A small sound classifier, trained from scratch.
Model: 5.2M parameters, waveform 16khz input, arch jasper, norm groupnorm, activation relu, depths [3, 6, 3], widths [128, 192, 288].
Data: trained on synthesized solo parts of chorales (CocoChorales), 39062 training examples, 10.8 epochs.
Rows from block 9, named by matrix and row number. Rows with one number belong to one channel. Each number is 200 + 30 x the weight over its row's rms, rounded and kept within 0 to 999. All counts start at 0. After the name is the row's rms in percent of the matrix's.
# convs0: first width-5 conv, stride 2 (model.blocks.9.convs.0.weight, 288x192x5), inputs 96-127, a 5 kernel for each
# convs1: second width-5 conv (model.blocks.9.convs.1.weight, 288x288x5, transposed), outputs 108-143, a 5 kernel for each
convs0.2,103,202,177,219,200,202,204,205,224,193,183,156,191,226,249,215,214,273,230,255,301,205,194,216,149,239,185,258,200,217,226,231,220,194,203,209,227,208,199,162,205,201,169,179,235,212,234,217,200,193,169,203,190,183,182,220,193,207,208,179,180,251,229,193,200,255,228,200,176,208,172,225,192,214,237,182,234,189,180,216,191,216,193,189,195,219,87,266,216,163,293,195,200,202,192,198,239,206,196,169,191,162,185,147,217,177,160,232,213,195,259,172,190,194,175,194,176,244,191,179,195,259,193,181,232,186,185,210,164,215,202,279,243,283,273,136,193,210,204,194,150,225,251,219,211,257,169,195,211,174,186,261,189,171,255,185,139,170,179,158,238
convs1.2,100,214,224,191,181,177,199,221,234,247,183,191,188,217,217,180,204,162,211,210,189,195,188,208,191,201,187,280,12,317,241,181,156,230,235,238,92,272,256,103,149,205,176,173,219,232,166,174,266,183,151,180,189,193,187,189,205,201,183,191,187,220,198,202,171,187,179,214,189,157,181,216,172,197,199,197,176,234,171,207,185,210,248,170,190,234,207,211,232,228,128,195,176,244,216,197,222,193,228,265,189,196,185,185,192,189,235,213,88,201,164,189,200,215,209,192,174,182,215,219,235,191,188,211,190,220,191,189,227,178,210,186,206,221,180,189,205,211,210,186,160,180,216,174,213,231,237,231,149,174,155,215,152,190,275,232,173,207,181,219,182,205,208,170,234,207,207,205,244,206,244,217,181,228,199,183,203,185,195,212,200
convs0.3,096,212,197,182,193,206,177,184,150,149,159,205,183,208,190,220,237,219,261,250,174,176,214,236,207,161,232,263,209,192,217,194,174,228,185,184,198,182,201,183,222,169,197,179,150,153,130,195,214,138,205,219,205,195,180,212,175,225,187,211,189,212,209,227,204,232,237,211,249,194,156,186,221,219,248,187,213,192,204,182,185,210,195,191,177,207,182,177,210,187,227,190,194,171,191,198,218,182,176,149,218,221,197,197,201,196,209,212,230,190,230,194,192,202,192,190,199,316,212,177,204,217,184,193,168,197,192,184,254,202,194,208,145,164,205,230,220,199,236,233,156,207,232,200,228,202,207,179,208,220,210,205,188,203,176,181,168,196,193,207,205
convs1.3,098,184,187,204,197,208,208,236,247,235,199,209,189,169,194,217,198,206,172,207,190,227,246,134,210,184,279,160,179,268,161,194,229,191,180,227,245,224,212,188,206,233,186,197,210,195,160,246,239,204,162,173,181,206,193,203,213,199,174,186,217,186,198,192,233,219,202,190,202,158,148,205,206,244,179,175,244,199,229,189,164,154,207,158,167,197,204,248,200,180,209,183,190,175,177,208,185,189,176,186,182,224,157,267,239,141,211,164,199,133,183,141,198,219,175,214,174,206,223,204,162,216,216,186,194,187,176,194,222,201,214,194,214,187,220,196,193,174,232,205,155,224,172,220,191,262,167,157,211,280,165,233,250,165,208,187,138,201,237,246,205,156,247,236,175,227,222,202,191,212,194,199,200,191,211,168,175,179,191,181,202
convs0.4,069,184,212,184,193,174,160,166,173,142,182,130,162,173,139,157,169,138,175,181,217,184,161,227,199,141,163,184,162,180,185,180,166,166,193,216,295,161,218,190,227,210,163,184,207,248,218,197,165,197,210,223,189,204,199,210,199,221,203,209,224,162,216,155,213,147,194,174,236,159,188,170,225,165,202,165,255,186,184,224,223,255,188,202,223,240,175,173,229,240,233,183,190,218,216,199,237,180,191,193,184,219,297,235,310,204,181,176,194,161,203,181,180,208,213,193,210,193,168,184,171,243,186,188,189,216,200,220,186,168,197,129,189,181,184,156,201,220,177,205,202,167,203,180,158,189,208,207,210,181,200,219,160,174,221,215,176,158,171,187,181
convs1.4,091,265,232,174,164,203,262,229,232,135,239,211,219,184,194,204,215,201,224,195,170,208,165,245,193,202,150,242,195,204,211,178,251,192,223,156,231,194,188,260,188,202,210,199,215,184,215,224,219,197,227,228,166,217,179,223,203,201,176,207,184,174,185,247,192,188,194,248,167,198,188,184,209,167,192,194,228,184,202,222,185,167,222,238,167,201,162,280,211,124,206,172,210,192,203,207,153,211,181,201,205,147,188,223,191,155,207,211,216,211,163,209,186,183,236,210,231,201,215,254,112,218,171,212,194,179,201,241,225,162,196,172,233,211,210,196,145,182,239,214,210,215,225,172,221,152,198,204,168,213,180,270,148,189,231,163,189,205,169,225,182,185,255,166,197,228,236,223,244,209,229,223,166,220,206,213,214,218,186,203,233
convs0.5,094,210,210,203,269,205,182,168,152,196,193,239,236,192,127,219,235,200,263,197,244,155,189,260,187,169,231,152,192,198,192,173,285,243,209,232,160,186,225,182,200,207,188,224,203,209,187,200,188,217,187,221,159,241,215,216,222,176,156,183,170,216,215,228,213,182,237,167,208,160,169,185,161,163,229,219,187,239,199,187,247,203,177,243,213,224,209,199,221,201,227,197,159,199,201,217,236,197,206,225,204,156,213,178,230,218,240,189,230,219,211,194,180,198,192,189,276,178,159,220,198,187,245,223,207,261,216,211,193,179,223,211,283,163,162,254,204,198,171,183,196,200,189,199,234,204,254,203,198,201,211,182,292,195,189,272,189,143,226,183,169
convs1.5,097,195,197,190,185,193,227,246,178,139,237,192,213,165,220,192,188,213,179,225,204,194,171,221,198,193,146,203,335,0,283,196,148,185,211,257,233,107,202,249,141,198,200,180,192,217,240,180,153,211,218,191,206,206,184,211,250,167,211,208,203,195,194,200,212,159,210,196,221,210,192,215,195,184,201,211,200,205,221,209,210,224,232,195,218,181,154,258,167,200,209,205,179,171,223,242,240,178,176,168,294,147,203,199,155,191,201,221,165,204,195,229,197,212,208,189,257,184,152,208,253,197,200,211,194,188,199,189,208,197,207,181,204,194,182,222,213,211,178,214,203,190,215,214,212,198,173,193,172,201,231,188,218,92,245,279,179,208,181,197,174,180,237,202,156,227,216,205,210,207,178,200,210,182,208,214,199,183,199,200,206
convs0.6,120,210,189,183,203,183,223,215,218,205,205,159,205,204,212,250,201,301,215,208,220,173,192,269,222,258,212,222,242,209,186,196,167,165,198,180,226,189,202,180,184,186,187,260,277,213,173,137,176,209,216,196,203,238,221,198,249,202,254,234,197,232,210,229,216,207,244,210,194,225,202,235,188,215,239,183,231,201,209,188,193,218,206,227,237,216,150,209,227,251,299,189,199,187,213,188,223,216,206,147,191,192,213,192,191,226,160,218,203,223,246,182,180,181,194,189,147,152,214,229,185,208,198,203,191,162,159,222,214,200,209,197,243,187,195,166,169,211,224,231,186,189,188,184,211,161,173,190,187,196,215,212,212,184,176,156,165,186,191,168,206
convs1.6,108,192,177,205,186,205,288,235,154,198,197,192,204,194,215,190,230,188,209,179,197,192,184,244,220,166,295,117,189,156,254,182,141,196,211,289,179,236,217,201,216,198,228,213,198,175,181,236,219,188,158,194,188,195,193,206,195,206,173,219,231,204,211,218,204,193,180,185,204,178,199,219,216,184,182,203,178,198,214,200,210,261,280,133,176,211,155,207,263,219,145,200,238,204,222,171,212,141,197,206,237,166,194,238,213,171,281,230,106,198,136,201,199,204,183,193,157,201,211,188,209,191,195,218,182,197,189,186,202,182,244,194,211,187,213,172,182,226,195,196,193,201,128,238,190,230,199,227,172,210,172,242,183,151,217,190,187,214,188,215,186,223,202,164,174,223,223,211,205,221,211,174,164,179,205,251,193,199,196,177,209
convs0.7,071,196,212,155,198,192,192,220,213,181,181,156,163,186,205,199,181,201,201,207,125,198,251,188,158,192,211,181,154,185,179,192,147,226,194,177,252,186,235,185,188,194,176,181,207,188,165,170,159,189,220,244,182,191,212,196,186,193,185,179,186,213,209,131,204,165,210,141,188,207,188,178,192,208,174,213,232,159,209,166,200,263,173,209,175,192,177,174,221,172,172,216,252,190,204,207,222,208,220,171,182,195,205,189,175,213,173,184,158,194,186,237,243,240,227,248,228,254,204,272,173,214,161,201,174,203,207,202,256,205,173,153,168,187,187,191,184,192,227,199,215,130,160,184,208,170,214,213,284,220,209,187,151,245,181,217,176,189,211,190,219
convs1.7,091,166,194,200,174,284,233,216,106,202,283,213,200,197,183,199,184,194,220,176,205,213,230,195,172,204,195,162,264,218,142,264,206,232,144,194,189,215,188,194,243,211,184,218,197,194,181,214,186,191,216,174,199,211,190,220,225,215,191,210,213,166,219,201,208,186,192,197,182,230,191,227,204,195,168,191,240,191,186,195,202,269,224,241,185,101,186,175,265,179,179,177,195,194,220,212,168,196,207,157,185,224,241,219,219,138,238,184,254,165,231,184,227,178,216,214,182,209,193,172,232,207,203,186,207,202,203,185,215,166,198,210,201,188,213,199,205,221,181,153,217,245,201,150,224,180,174,188,252,178,194,262,295,172,196,139,193,215,197,203,192,184,188,191,213,203,232,193,209,226,157,218,184,186,159,196,192,168,242,206,210
convs0.8,090,207,170,220,180,167,191,232,236,179,201,207,200,190,223,217,200,226,168,166,121,176,187,154,227,234,262,212,217,283,168,201,231,224,185,208,189,225,200,218,238,157,179,157,186,219,136,212,173,198,182,206,230,218,193,203,165,210,232,189,195,210,235,172,208,182,206,157,226,270,196,174,195,182,227,200,187,231,199,176,213,192,233,204,187,213,207,208,226,257,212,200,205,182,196,211,218,242,226,204,191,195,196,202,179,183,204,211,174,193,188,188,191,184,199,210,249,198,202,200,191,160,241,194,174,216,214,194,200,235,208,193,196,180,203,181,212,182,204,208,206,252,196,214,191,159,203,171,203,218,197,181,207,215,193,212,195,217,222,235,276
convs1.8,087,188,187,203,169,209,191,217,284,227,210,199,197,196,198,218,216,198,209,181,197,191,185,209,212,217,179,179,238,136,258,220,186,129,242,217,197,174,223,167,149,195,217,187,207,202,189,200,171,226,284,202,187,215,199,196,215,191,197,251,203,216,199,179,197,219,182,208,221,182,218,203,209,198,182,178,205,229,182,221,189,268,201,203,218,127,251,209,191,133,236,213,186,212,192,191,177,213,178,237,217,177,241,206,220,193,232,241,180,160,192,195,170,238,179,202,178,203,189,194,220,236,187,208,205,216,196,194,189,227,205,212,194,200,212,187,212,229,211,219,171,222,166,245,206,155,145,195,167,240,206,191,197,190,179,216,201,181,199,180,177,217,202,226,199,227,220,172,258,179,261,226,228,162,199,246,232,173,212,224,183
convs0.9,109,193,179,202,191,207,182,199,170,177,159,145,202,207,217,260,183,178,194,196,199,156,175,180,220,219,227,195,194,193,195,203,188,183,196,178,174,231,228,189,205,205,235,199,270,246,218,203,184,178,189,223,215,198,189,219,198,252,262,244,243,216,197,197,215,203,127,168,220,194,287,161,183,212,269,212,207,226,223,194,209,214,230,198,194,217,152,207,222,210,225,230,220,240,236,214,183,224,183,156,205,201,222,197,236,213,167,164,184,176,202,244,231,224,258,241,211,187,251,195,197,211,224,193,194,190,183,193,202,181,180,204,177,138,174,137,210,223,219,194,171,191,155,226,191,190,176,199,198,220,220,205,218,205,183,174,165,201,160,192,190
convs1.9,105,180,183,170,181,193,359,2,37,259,337,200,201,208,173,167,203,198,199,218,196,164,202,195,182,216,146,247,222,196,196,251,150,240,184,240,211,173,203,234,227,208,190,169,192,229,209,222,199,168,211,208,198,183,202,190,220,191,242,167,161,214,154,223,211,163,180,233,255,188,171,193,177,180,215,210,204,234,194,202,198,268,259,97,203,190,171,157,220,203,207,186,200,205,177,182,172,191,180,199,200,152,200,228,221,178,196,240,176,204,227,201,186,221,200,211,218,185,217,168,244,198,193,200,209,209,189,222,195,181,156,217,177,206,218,184,244,165,159,206,217,193,217,192,174,199,255,182,156,200,165,170,195,229,206,221,210,222,179,198,179,216,137,168,257,223,211,200,221,195,212,202,169,168,231,227,206,200,236,204,153
convs0.10,082,184,199,206,209,200,203,207,211,194,233,171,226,163,156,163,201,204,172,229,196,184,176,140,174,177,228,192,232,181,238,178,221,180,195,222,198,195,212,224,188,215,200,220,186,191,212,194,174,196,213,216,187,229,183,205,174,196,252,213,199,241,225,221,220,206,179,190,189,196,197,133,177,233,177,145,209,207,197,214,201,222,176,206,215,195,282,238,223,239,179,189,199,224,191,202,195,186,198,180,210,199,193,209,186,207,206,198,185,211,151,172,199,193,200,186,222,177,217,226,193,227,187,196,201,194,199,209,221,222,204,201,201,190,174,182,203,228,242,220,216,199,259,190,209,204,232,249,285,295,175,211,220,193,224,205,227,226,213,199,238
convs1.10,096,227,192,202,146,219,212,172,150,278,264,198,194,223,185,171,192,181,232,188,207,212,208,234,130,206,213,232,179,153,205,132,217,288,235,163,158,191,254,240,216,182,202,223,185,221,176,197,257,243,130,203,205,184,205,197,254,202,204,205,233,209,202,214,183,163,135,210,227,215,189,201,206,193,202,171,194,170,169,221,205,223,175,241,174,181,48,310,305,133,175,188,212,223,183,194,169,202,169,210,252,197,171,252,202,175,238,150,229,238,132,167,196,211,212,204,210,169,188,241,216,200,150,230,195,188,235,206,196,214,204,188,196,179,215,206,146,192,155,225,238,151,189,207,138,291,229,166,221,165,233,117,244,174,215,135,246,190,179,190,209,241,237,173,186,169,192,204,227,211,179,192,191,204,178,168,203,198,223,191,168
convs0.11,127,206,178,183,211,213,181,193,182,194,182,184,181,188,167,193,217,185,182,188,180,186,215,212,218,220,210,234,159,205,191,205,242,225,188,246,203,198,209,210,160,135,171,181,181,200,225,237,206,214,195,211,187,212,217,162,170,163,214,211,213,210,208,183,171,185,212,194,219,190,194,182,171,191,206,170,187,191,224,208,176,196,181,225,215,157,180,173,163,204,177,148,142,174,186,184,178,174,218,197,190,198,204,224,191,214,209,203,166,208,201,156,148,163,177,169,175,179,155,208,188,195,202,215,200,164,186,184,170,199,175,215,202,197,185,193,172,179,195,191,176,177,188,172,202,166,191,184,192,206,208,204,191,223,193,190,182,202,183,190,184
convs1.11,103,195,180,183,233,184,153,37,190,313,244,219,196,199,193,193,211,186,202,193,193,198,176,215,200,208,209,177,290,150,192,218,221,197,160,156,188,164,251,202,196,200,205,192,207,170,245,169,192,196,220,214,205,208,188,199,178,184,201,207,221,217,173,222,185,190,206,184,223,224,184,222,178,171,212,201,193,160,193,192,229,169,249,198,228,170,308,185,139,150,271,194,185,189,200,213,292,152,228,179,270,218,197,200,214,196,162,193,221,237,244,190,158,199,211,184,213,168,213,202,195,184,192,194,212,212,163,224,212,188,217,200,217,210,200,180,133,216,183,240,239,229,190,161,204,223,236,178,185,191,185,192,219,211,202,185,182,223,243,187,182,163,216,208,184,210,160,164,172,249,126,202,203,187,196,247,169,202,221,213,194
convs0.12,077,253,183,182,233,158,198,163,172,236,237,186,191,209,198,179,197,244,230,215,198,247,214,187,199,156,195,200,225,247,216,205,232,235,250,222,203,219,158,231,183,231,262,202,181,188,161,205,268,196,186,167,223,211,210,225,188,229,198,226,198,158,156,152,207,185,212,230,205,180,228,249,174,224,200,209,197,228,160,195,218,171,232,194,206,228,240,234,256,221,238,222,182,187,215,195,189,161,146,204,192,194,177,201,159,212,247,237,250,294,182,232,202,225,207,206,234,203,269,247,179,167,217,175,165,242,180,215,221,228,203,171,240,200,252,175,210,208,204,219,212,233,230,220,239,138,200,212,207,179,213,188,232,207,204,253,233,234,209,190,176
convs1.12,095,189,231,210,168,209,221,274,184,180,215,172,204,192,203,214,188,183,211,192,207,169,198,173,177,234,141,246,243,60,284,233,184,178,167,214,235,159,231,241,140,204,188,197,201,205,239,195,166,193,229,202,191,208,193,205,211,210,166,213,200,209,237,183,166,196,201,186,245,182,192,244,228,183,187,184,230,211,213,176,213,214,213,144,287,175,193,177,267,178,183,225,178,180,218,202,208,195,199,141,220,186,198,195,202,182,234,207,207,186,164,208,204,184,203,159,188,194,201,226,250,211,204,206,188,180,210,180,191,220,214,206,171,221,205,207,240,219,200,170,185,243,173,236,155,191,185,189,240,224,169,175,201,193,195,228,196,213,266,185,174,219,233,150,205,185,221,196,195,242,219,173,187,187,228,193,227,215,185,181,203
convs0.13,090,191,198,219,204,204,174,222,248,235,185,213,205,199,197,216,221,193,201,252,226,222,236,187,235,208,205,193,218,222,178,189,172,193,169,207,176,194,197,226,253,192,172,195,180,206,176,184,172,181,181,204,207,199,197,238,166,226,199,181,194,205,220,230,201,273,205,214,256,210,218,187,202,164,164,231,178,192,200,233,218,196,199,200,205,228,226,233,252,189,173,164,184,209,192,209,164,208,203,194,204,208,210,217,281,224,205,205,225,188,189,171,164,192,185,204,204,225,197,202,228,173,186,176,202,198,176,177,201,198,210,201,221,198,196,232,171,179,178,205,207,236,220,227,256,214,192,207,200,154,190,166,183,183,222,200,223,199,227,223,214
convs1.13,101,211,168,201,206,203,281,252,236,177,130,226,197,196,203,209,197,222,192,216,214,194,215,207,178,225,147,174,198,226,245,253,307,148,89,163,212,222,178,216,198,189,214,192,213,211,203,196,223,185,240,212,193,184,211,217,228,172,201,239,245,187,216,194,191,221,271,230,217,128,127,215,234,182,204,215,225,214,197,192,227,275,226,169,173,236,170,247,182,202,159,178,187,195,201,188,193,182,200,157,208,191,264,211,143,124,122,168,278,198,118,194,192,250,198,185,185,235,182,203,208,251,199,198,195,194,174,224,213,226,198,190,236,200,178,218,214,206,213,202,174,214,184,174,223,208,223,171,213,229,166,174,168,222,167,269,215,199,184,206,179,217,219,175,180,244,218,203,237,174,220,210,193,172,236,219,189,170,222,191,193
convs0.14,096,193,196,177,171,227,189,197,214,186,213,165,158,147,164,203,157,180,182,202,202,217,166,190,184,194,200,238,214,197,227,202,190,238,193,162,226,202,178,154,201,197,179,172,183,184,169,211,193,211,183,236,199,160,176,182,175,188,180,178,175,199,180,182,168,185,175,206,212,187,193,177,193,188,206,169,236,182,181,181,194,233,184,152,179,189,167,159,177,191,155,180,188,180,174,176,245,197,184,165,193,195,185,185,161,215,180,208,182,161,238,184,185,172,183,179,186,216,201,208,195,227,188,188,186,188,210,195,206,201,202,206,206,208,203,213,201,210,200,208,198,218,196,194,196,228,154,168,158,145,164,216,182,200,174,189,168,184,165,182,152
convs1.14,100,215,280,193,150,148,262,149,117,231,209,182,214,210,201,204,224,169,213,185,208,219,214,188,203,188,254,214,192,246,118,297,156,106,198,258,198,199,188,181,236,188,198,196,205,205,219,214,181,187,227,183,200,177,205,220,194,207,191,243,195,201,191,212,222,192,250,141,165,244,229,212,218,196,149,197,194,195,190,193,207,177,216,146,228,246,210,222,182,168,221,169,211,206,197,210,235,187,190,253,151,201,205,192,215,227,196,270,232,153,157,198,221,194,186,205,219,181,236,207,187,217,196,183,222,201,223,211,213,181,188,232,193,179,225,189,159,221,173,223,225,184,235,176,180,256,168,217,229,199,190,199,154,249,194,223,222,254,249,181,143,165,224,193,228,191,218,178,161,202,201,242,186,205,201,215,215,183,181,217,201
convs0.15,093,225,210,196,221,182,205,208,191,204,168,189,230,201,183,210,279,215,246,261,214,223,181,193,154,166,212,251,238,292,210,156,268,172,127,298,201,232,198,177,203,214,268,250,233,232,178,199,190,174,156,200,256,247,206,179,197,192,209,193,185,221,260,238,214,202,243,264,209,193,232,196,236,201,157,178,206,253,213,189,231,186,246,243,206,193,193,244,241,282,240,212,173,197,210,209,214,234,232,209,195,214,191,186,167,197,215,197,221,295,201,197,183,187,198,196,255,223,231,269,185,170,221,209,165,196,197,209,174,187,236,209,270,157,183,192,185,195,187,153,183,237,260,226,220,163,203,201,188,191,195,173,255,180,148,226,200,210,223,231,251
convs1.15,097,165,223,185,193,209,269,232,169,173,186,188,194,203,196,210,210,180,204,217,205,186,198,196,238,160,197,166,283,50,190,195,185,142,192,212,227,173,229,229,161,207,176,222,222,217,221,172,150,217,251,199,191,213,212,202,211,171,189,192,237,235,219,167,204,206,229,200,189,206,148,216,204,180,193,215,224,187,184,211,194,224,175,214,206,239,233,183,179,191,199,197,176,193,205,198,259,163,229,123,261,231,222,198,164,189,244,197,180,164,216,217,217,168,181,139,195,194,140,212,219,189,216,200,202,214,196,220,194,207,209,200,196,217,188,211,211,216,219,180,185,216,185,232,215,194,182,237,270,197,155,174,279,150,175,196,225,208,227,187,202,188,246,207,202,191,201,199,200,209,190,184,213,192,228,227,181,199,188,197,219
convs0.16,137,222,191,217,172,179,177,200,190,178,185,130,194,221,262,321,197,188,184,203,187,183,162,187,215,235,233,193,183,184,212,217,210,192,190,195,194,151,174,185,173,124,180,205,253,239,233,194,178,181,190,184,205,200,237,220,144,133,153,171,177,197,184,204,176,197,178,286,218,217,289,150,162,167,176,174,199,200,200,214,202,188,208,199,224,213,196,193,174,165,191,154,167,160,148,175,195,201,193,200,195,207,184,196,174,181,184,195,190,155,222,151,154,138,155,163,208,196,224,231,212,203,207,197,212,201,190,211,202,211,195,161,227,215,203,270,168,196,188,178,177,248,206,238,242,228,200,196,200,182,184,220,203,203,203,188,164,168,166,178,171
convs1.16,128,204,224,164,196,202,315,85,70,247,262,190,220,191,188,188,201,185,200,190,191,227,236,170,182,174,214,196,232,179,242,212,159,155,235,204,181,231,200,203,238,194,186,184,200,224,168,175,215,193,207,198,177,212,187,207,206,241,174,169,216,257,90,239,271,205,183,212,211,199,189,181,201,176,193,222,213,205,203,193,175,237,210,199,191,218,191,170,180,214,229,205,183,175,193,190,188,204,194,194,200,238,219,189,189,227,198,203,186,213,216,199,197,185,203,187,219,220,178,219,184,193,218,186,194,188,169,217,201,186,219,204,203,202,189,186,236,182,181,181,233,154,215,234,180,203,156,255,198,177,209,203,180,197,223,163,207,240,188,177,208,219,124,205,258,216,218,216,206,209,190,236,177,177,194,202,214,225,193,211,179
convs0.17,083,174,179,207,183,161,224,201,215,214,194,177,182,215,188,180,245,208,154,187,177,217,189,211,170,285,218,195,222,220,204,268,252,227,205,273,231,184,229,178,224,227,174,219,202,169,157,172,180,175,198,211,208,238,203,213,210,240,235,229,201,231,239,236,254,228,186,203,162,209,244,183,244,210,188,252,252,167,220,212,206,229,206,224,208,203,212,183,231,198,226,227,229,236,241,210,190,198,186,198,195,129,230,169,219,199,200,159,187,188,137,189,213,200,223,209,153,224,208,204,232,234,196,197,225,204,160,169,208,189,180,140,158,220,163,168,162,180,205,188,175,162,143,226,169,173,183,194,221,209,217,231,190,175,229,218,197,179,188,152,189
convs1.17,092,210,202,172,186,169,259,212,195,176,196,200,198,218,180,171,202,202,212,196,214,190,221,195,159,202,250,242,44,280,211,217,179,209,233,215,97,273,287,137,159,210,210,190,199,227,163,190,250,197,151,209,223,202,177,181,211,230,199,191,206,185,178,195,188,188,199,201,229,168,188,204,200,215,189,178,200,232,197,215,198,192,215,264,188,189,162,186,180,255,209,165,165,238,214,210,179,227,182,249,162,178,186,196,220,192,255,199,202,197,149,208,210,234,194,181,153,209,215,225,225,202,190,185,199,211,174,199,197,199,198,185,207,203,212,174,204,215,228,196,145,206,192,189,183,234,200,151,189,210,176,237,198,216,194,207,175,186,171,224,219,220,170,173,237,200,209,231,224,176,244,201,184,229,175,193,223,176,186,200,181
convs0.18,112,197,196,187,196,196,168,186,186,195,183,203,180,276,153,215,261,245,222,165,200,234,100,204,207,105,237,176,165,197,193,161,209,184,172,189,204,170,199,192,196,276,294,225,229,163,203,197,185,174,222,228,192,203,195,194,170,213,193,215,214,251,227,242,216,226,176,199,238,204,212,177,183,197,213,176,211,197,208,205,178,238,205,209,210,194,326,262,229,233,233,182,213,238,193,192,184,162,211,184,204,187,211,185,201,177,257,214,241,199,197,205,206,201,196,193,238,165,170,205,185,200,218,199,201,191,233,194,206,194,220,195,195,175,176,225,171,168,184,176,196,229,171,194,211,153,244,192,179,248,182,191,211,186,193,190,246,264,220,196,197
convs1.18,105,177,193,212,214,181,230,217,232,157,230,200,209,208,183,220,209,206,184,214,186,160,197,192,228,261,238,156,260,125,201,312,177,130,145,218,180,176,211,251,228,174,206,204,214,208,213,165,190,238,245,190,189,195,199,202,212,185,215,207,195,220,201,234,185,178,227,176,247,176,197,211,197,226,199,207,215,205,203,218,183,262,223,143,278,141,125,165,205,218,233,207,166,230,189,270,198,217,177,188,203,173,222,202,219,198,209,242,161,218,206,213,166,202,211,192,194,177,186,229,204,174,222,197,194,203,194,196,172,204,200,206,192,205,202,199,204,170,177,213,212,187,187,196,169,243,165,175,235,294,128,137,254,181,163,288,193,204,240,169,192,231,195,205,206,227,148,224,209,168,218,165,207,208,188,207,207,180,231,175,202
convs0.19,107,221,260,198,201,207,211,211,196,194,189,228,212,225,220,184,187,257,256,208,186,179,239,171,175,170,204,185,185,195,190,215,207,234,223,173,162,200,179,169,187,205,211,187,183,169,195,165,159,196,223,176,201,190,230,214,170,177,187,189,192,163,168,203,249,211,152,186,163,192,174,191,209,190,205,186,177,167,201,194,200,170,174,182,220,214,187,177,185,210,187,221,194,211,206,202,142,165,185,210,176,201,202,214,206,207,237,268,225,213,207,232,226,210,211,215,187,233,193,221,199,183,171,195,188,207,159,161,156,162,158,175,181,219,183,202,167,170,174,176,170,204,250,214,211,186,219,183,196,202,174,165,167,228,177,191,256,227,233,206,188
convs1.19,104,194,245,208,194,195,250,250,220,142,183,225,206,192,195,189,206,213,186,186,230,176,213,201,202,247,239,144,224,254,139,386,247,83,0,274,254,192,178,182,237,180,229,207,196,212,183,199,182,153,279,193,204,201,204,186,231,184,192,182,235,195,147,220,216,203,286,195,109,164,237,216,201,210,183,185,200,186,246,228,199,219,207,173,230,211,191,225,158,204,180,197,228,191,197,217,247,233,193,186,127,218,211,190,215,197,140,177,317,226,124,191,231,203,211,199,229,162,224,194,210,201,219,174,227,221,199,172,179,241,190,192,206,198,197,201,180,228,218,152,210,168,172,229,203,224,201,172,215,214,188,193,185,186,240,199,227,219,254,152,188,218,209,220,169,189,220,207,109,226,233,183,211,225,232,190,183,166,221,193,216
convs0.20,087,173,201,213,216,209,229,272,276,200,183,155,152,160,182,185,187,168,188,169,203,160,214,189,170,217,233,201,190,215,242,165,203,228,193,196,218,214,221,219,196,246,199,150,203,196,230,224,173,175,160,238,215,193,188,197,212,206,200,232,194,198,219,188,211,187,212,149,199,216,190,161,199,246,194,209,217,202,211,200,204,220,207,196,177,200,219,263,220,190,269,197,212,206,230,201,241,207,161,186,183,210,192,212,211,215,129,156,170,217,200,199,199,212,240,196,196,212,187,212,260,233,198,192,188,176,231,232,230,209,231,191,181,228,180,172,184,247,205,261,229,169,155,193,198,252,217,304,315,211,192,230,186,228,203,198,142,189,241,197,213
convs1.20,100,194,202,181,187,206,243,189,199,243,200,210,208,194,212,189,194,191,195,234,196,219,237,188,212,140,236,193,165,243,185,208,90,251,212,252,216,187,198,229,204,202,206,209,184,195,192,223,226,193,192,208,221,190,218,175,247,208,215,165,221,203,188,203,178,177,165,181,222,249,172,228,215,194,164,147,166,192,171,190,226,273,133,209,90,252,150,247,256,185,117,192,195,189,181,221,184,198,187,192,191,195,160,262,199,134,231,245,155,231,183,194,135,219,199,244,185,191,192,201,269,234,195,218,182,179,211,205,226,168,181,216,237,160,206,202,157,154,168,239,221,128,221,156,188,248,211,216,121,203,210,175,211,167,211,195,182,175,200,182,226,209,190,233,168,218,195,198,204,218,192,169,211,201,214,164,180,215,182,231,176
convs0.21,100,179,270,202,174,250,185,206,216,187,205,188,183,190,199,162,186,231,172,164,197,197,239,199,186,157,256,189,191,230,203,157,282,259,174,220,179,215,247,205,197,213,226,251,253,192,186,218,243,235,191,228,185,234,250,167,184,176,163,175,167,224,176,181,188,190,218,226,206,202,218,191,247,194,182,178,160,161,251,206,172,192,186,248,242,175,209,225,203,232,230,178,198,182,174,181,184,245,247,240,219,183,217,194,193,170,190,224,186,168,240,195,202,194,188,199,273,228,177,238,199,179,176,246,212,169,249,287,252,276,262,189,220,184,171,164,249,253,226,244,233,213,248,222,186,244,226,200,175,160,176,165,190,240,184,172,173,189,191,201,176
convs1.21,095,195,198,210,204,189,216,227,227,241,180,188,206,212,203,194,185,211,203,185,192,222,182,141,200,182,265,44,302,215,101,204,219,214,195,188,261,161,63,165,256,168,185,208,225,212,192,193,174,171,204,202,171,214,210,224,206,162,210,219,198,192,177,191,208,214,232,198,214,206,169,230,184,216,159,212,226,178,196,213,175,193,163,206,233,226,244,223,280,195,121,186,208,201,194,191,290,238,186,179,163,188,180,178,227,206,195,189,196,211,247,186,203,179,232,179,218,197,207,143,227,193,170,228,229,205,222,201,177,198,223,210,201,193,213,196,213,246,203,197,169,199,174,218,232,156,164,165,183,196,230,226,200,186,225,178,210,189,216,173,232,188,220,256,146,142,158,240,175,198,210,181,207,174,194,217,186,174,225,192,214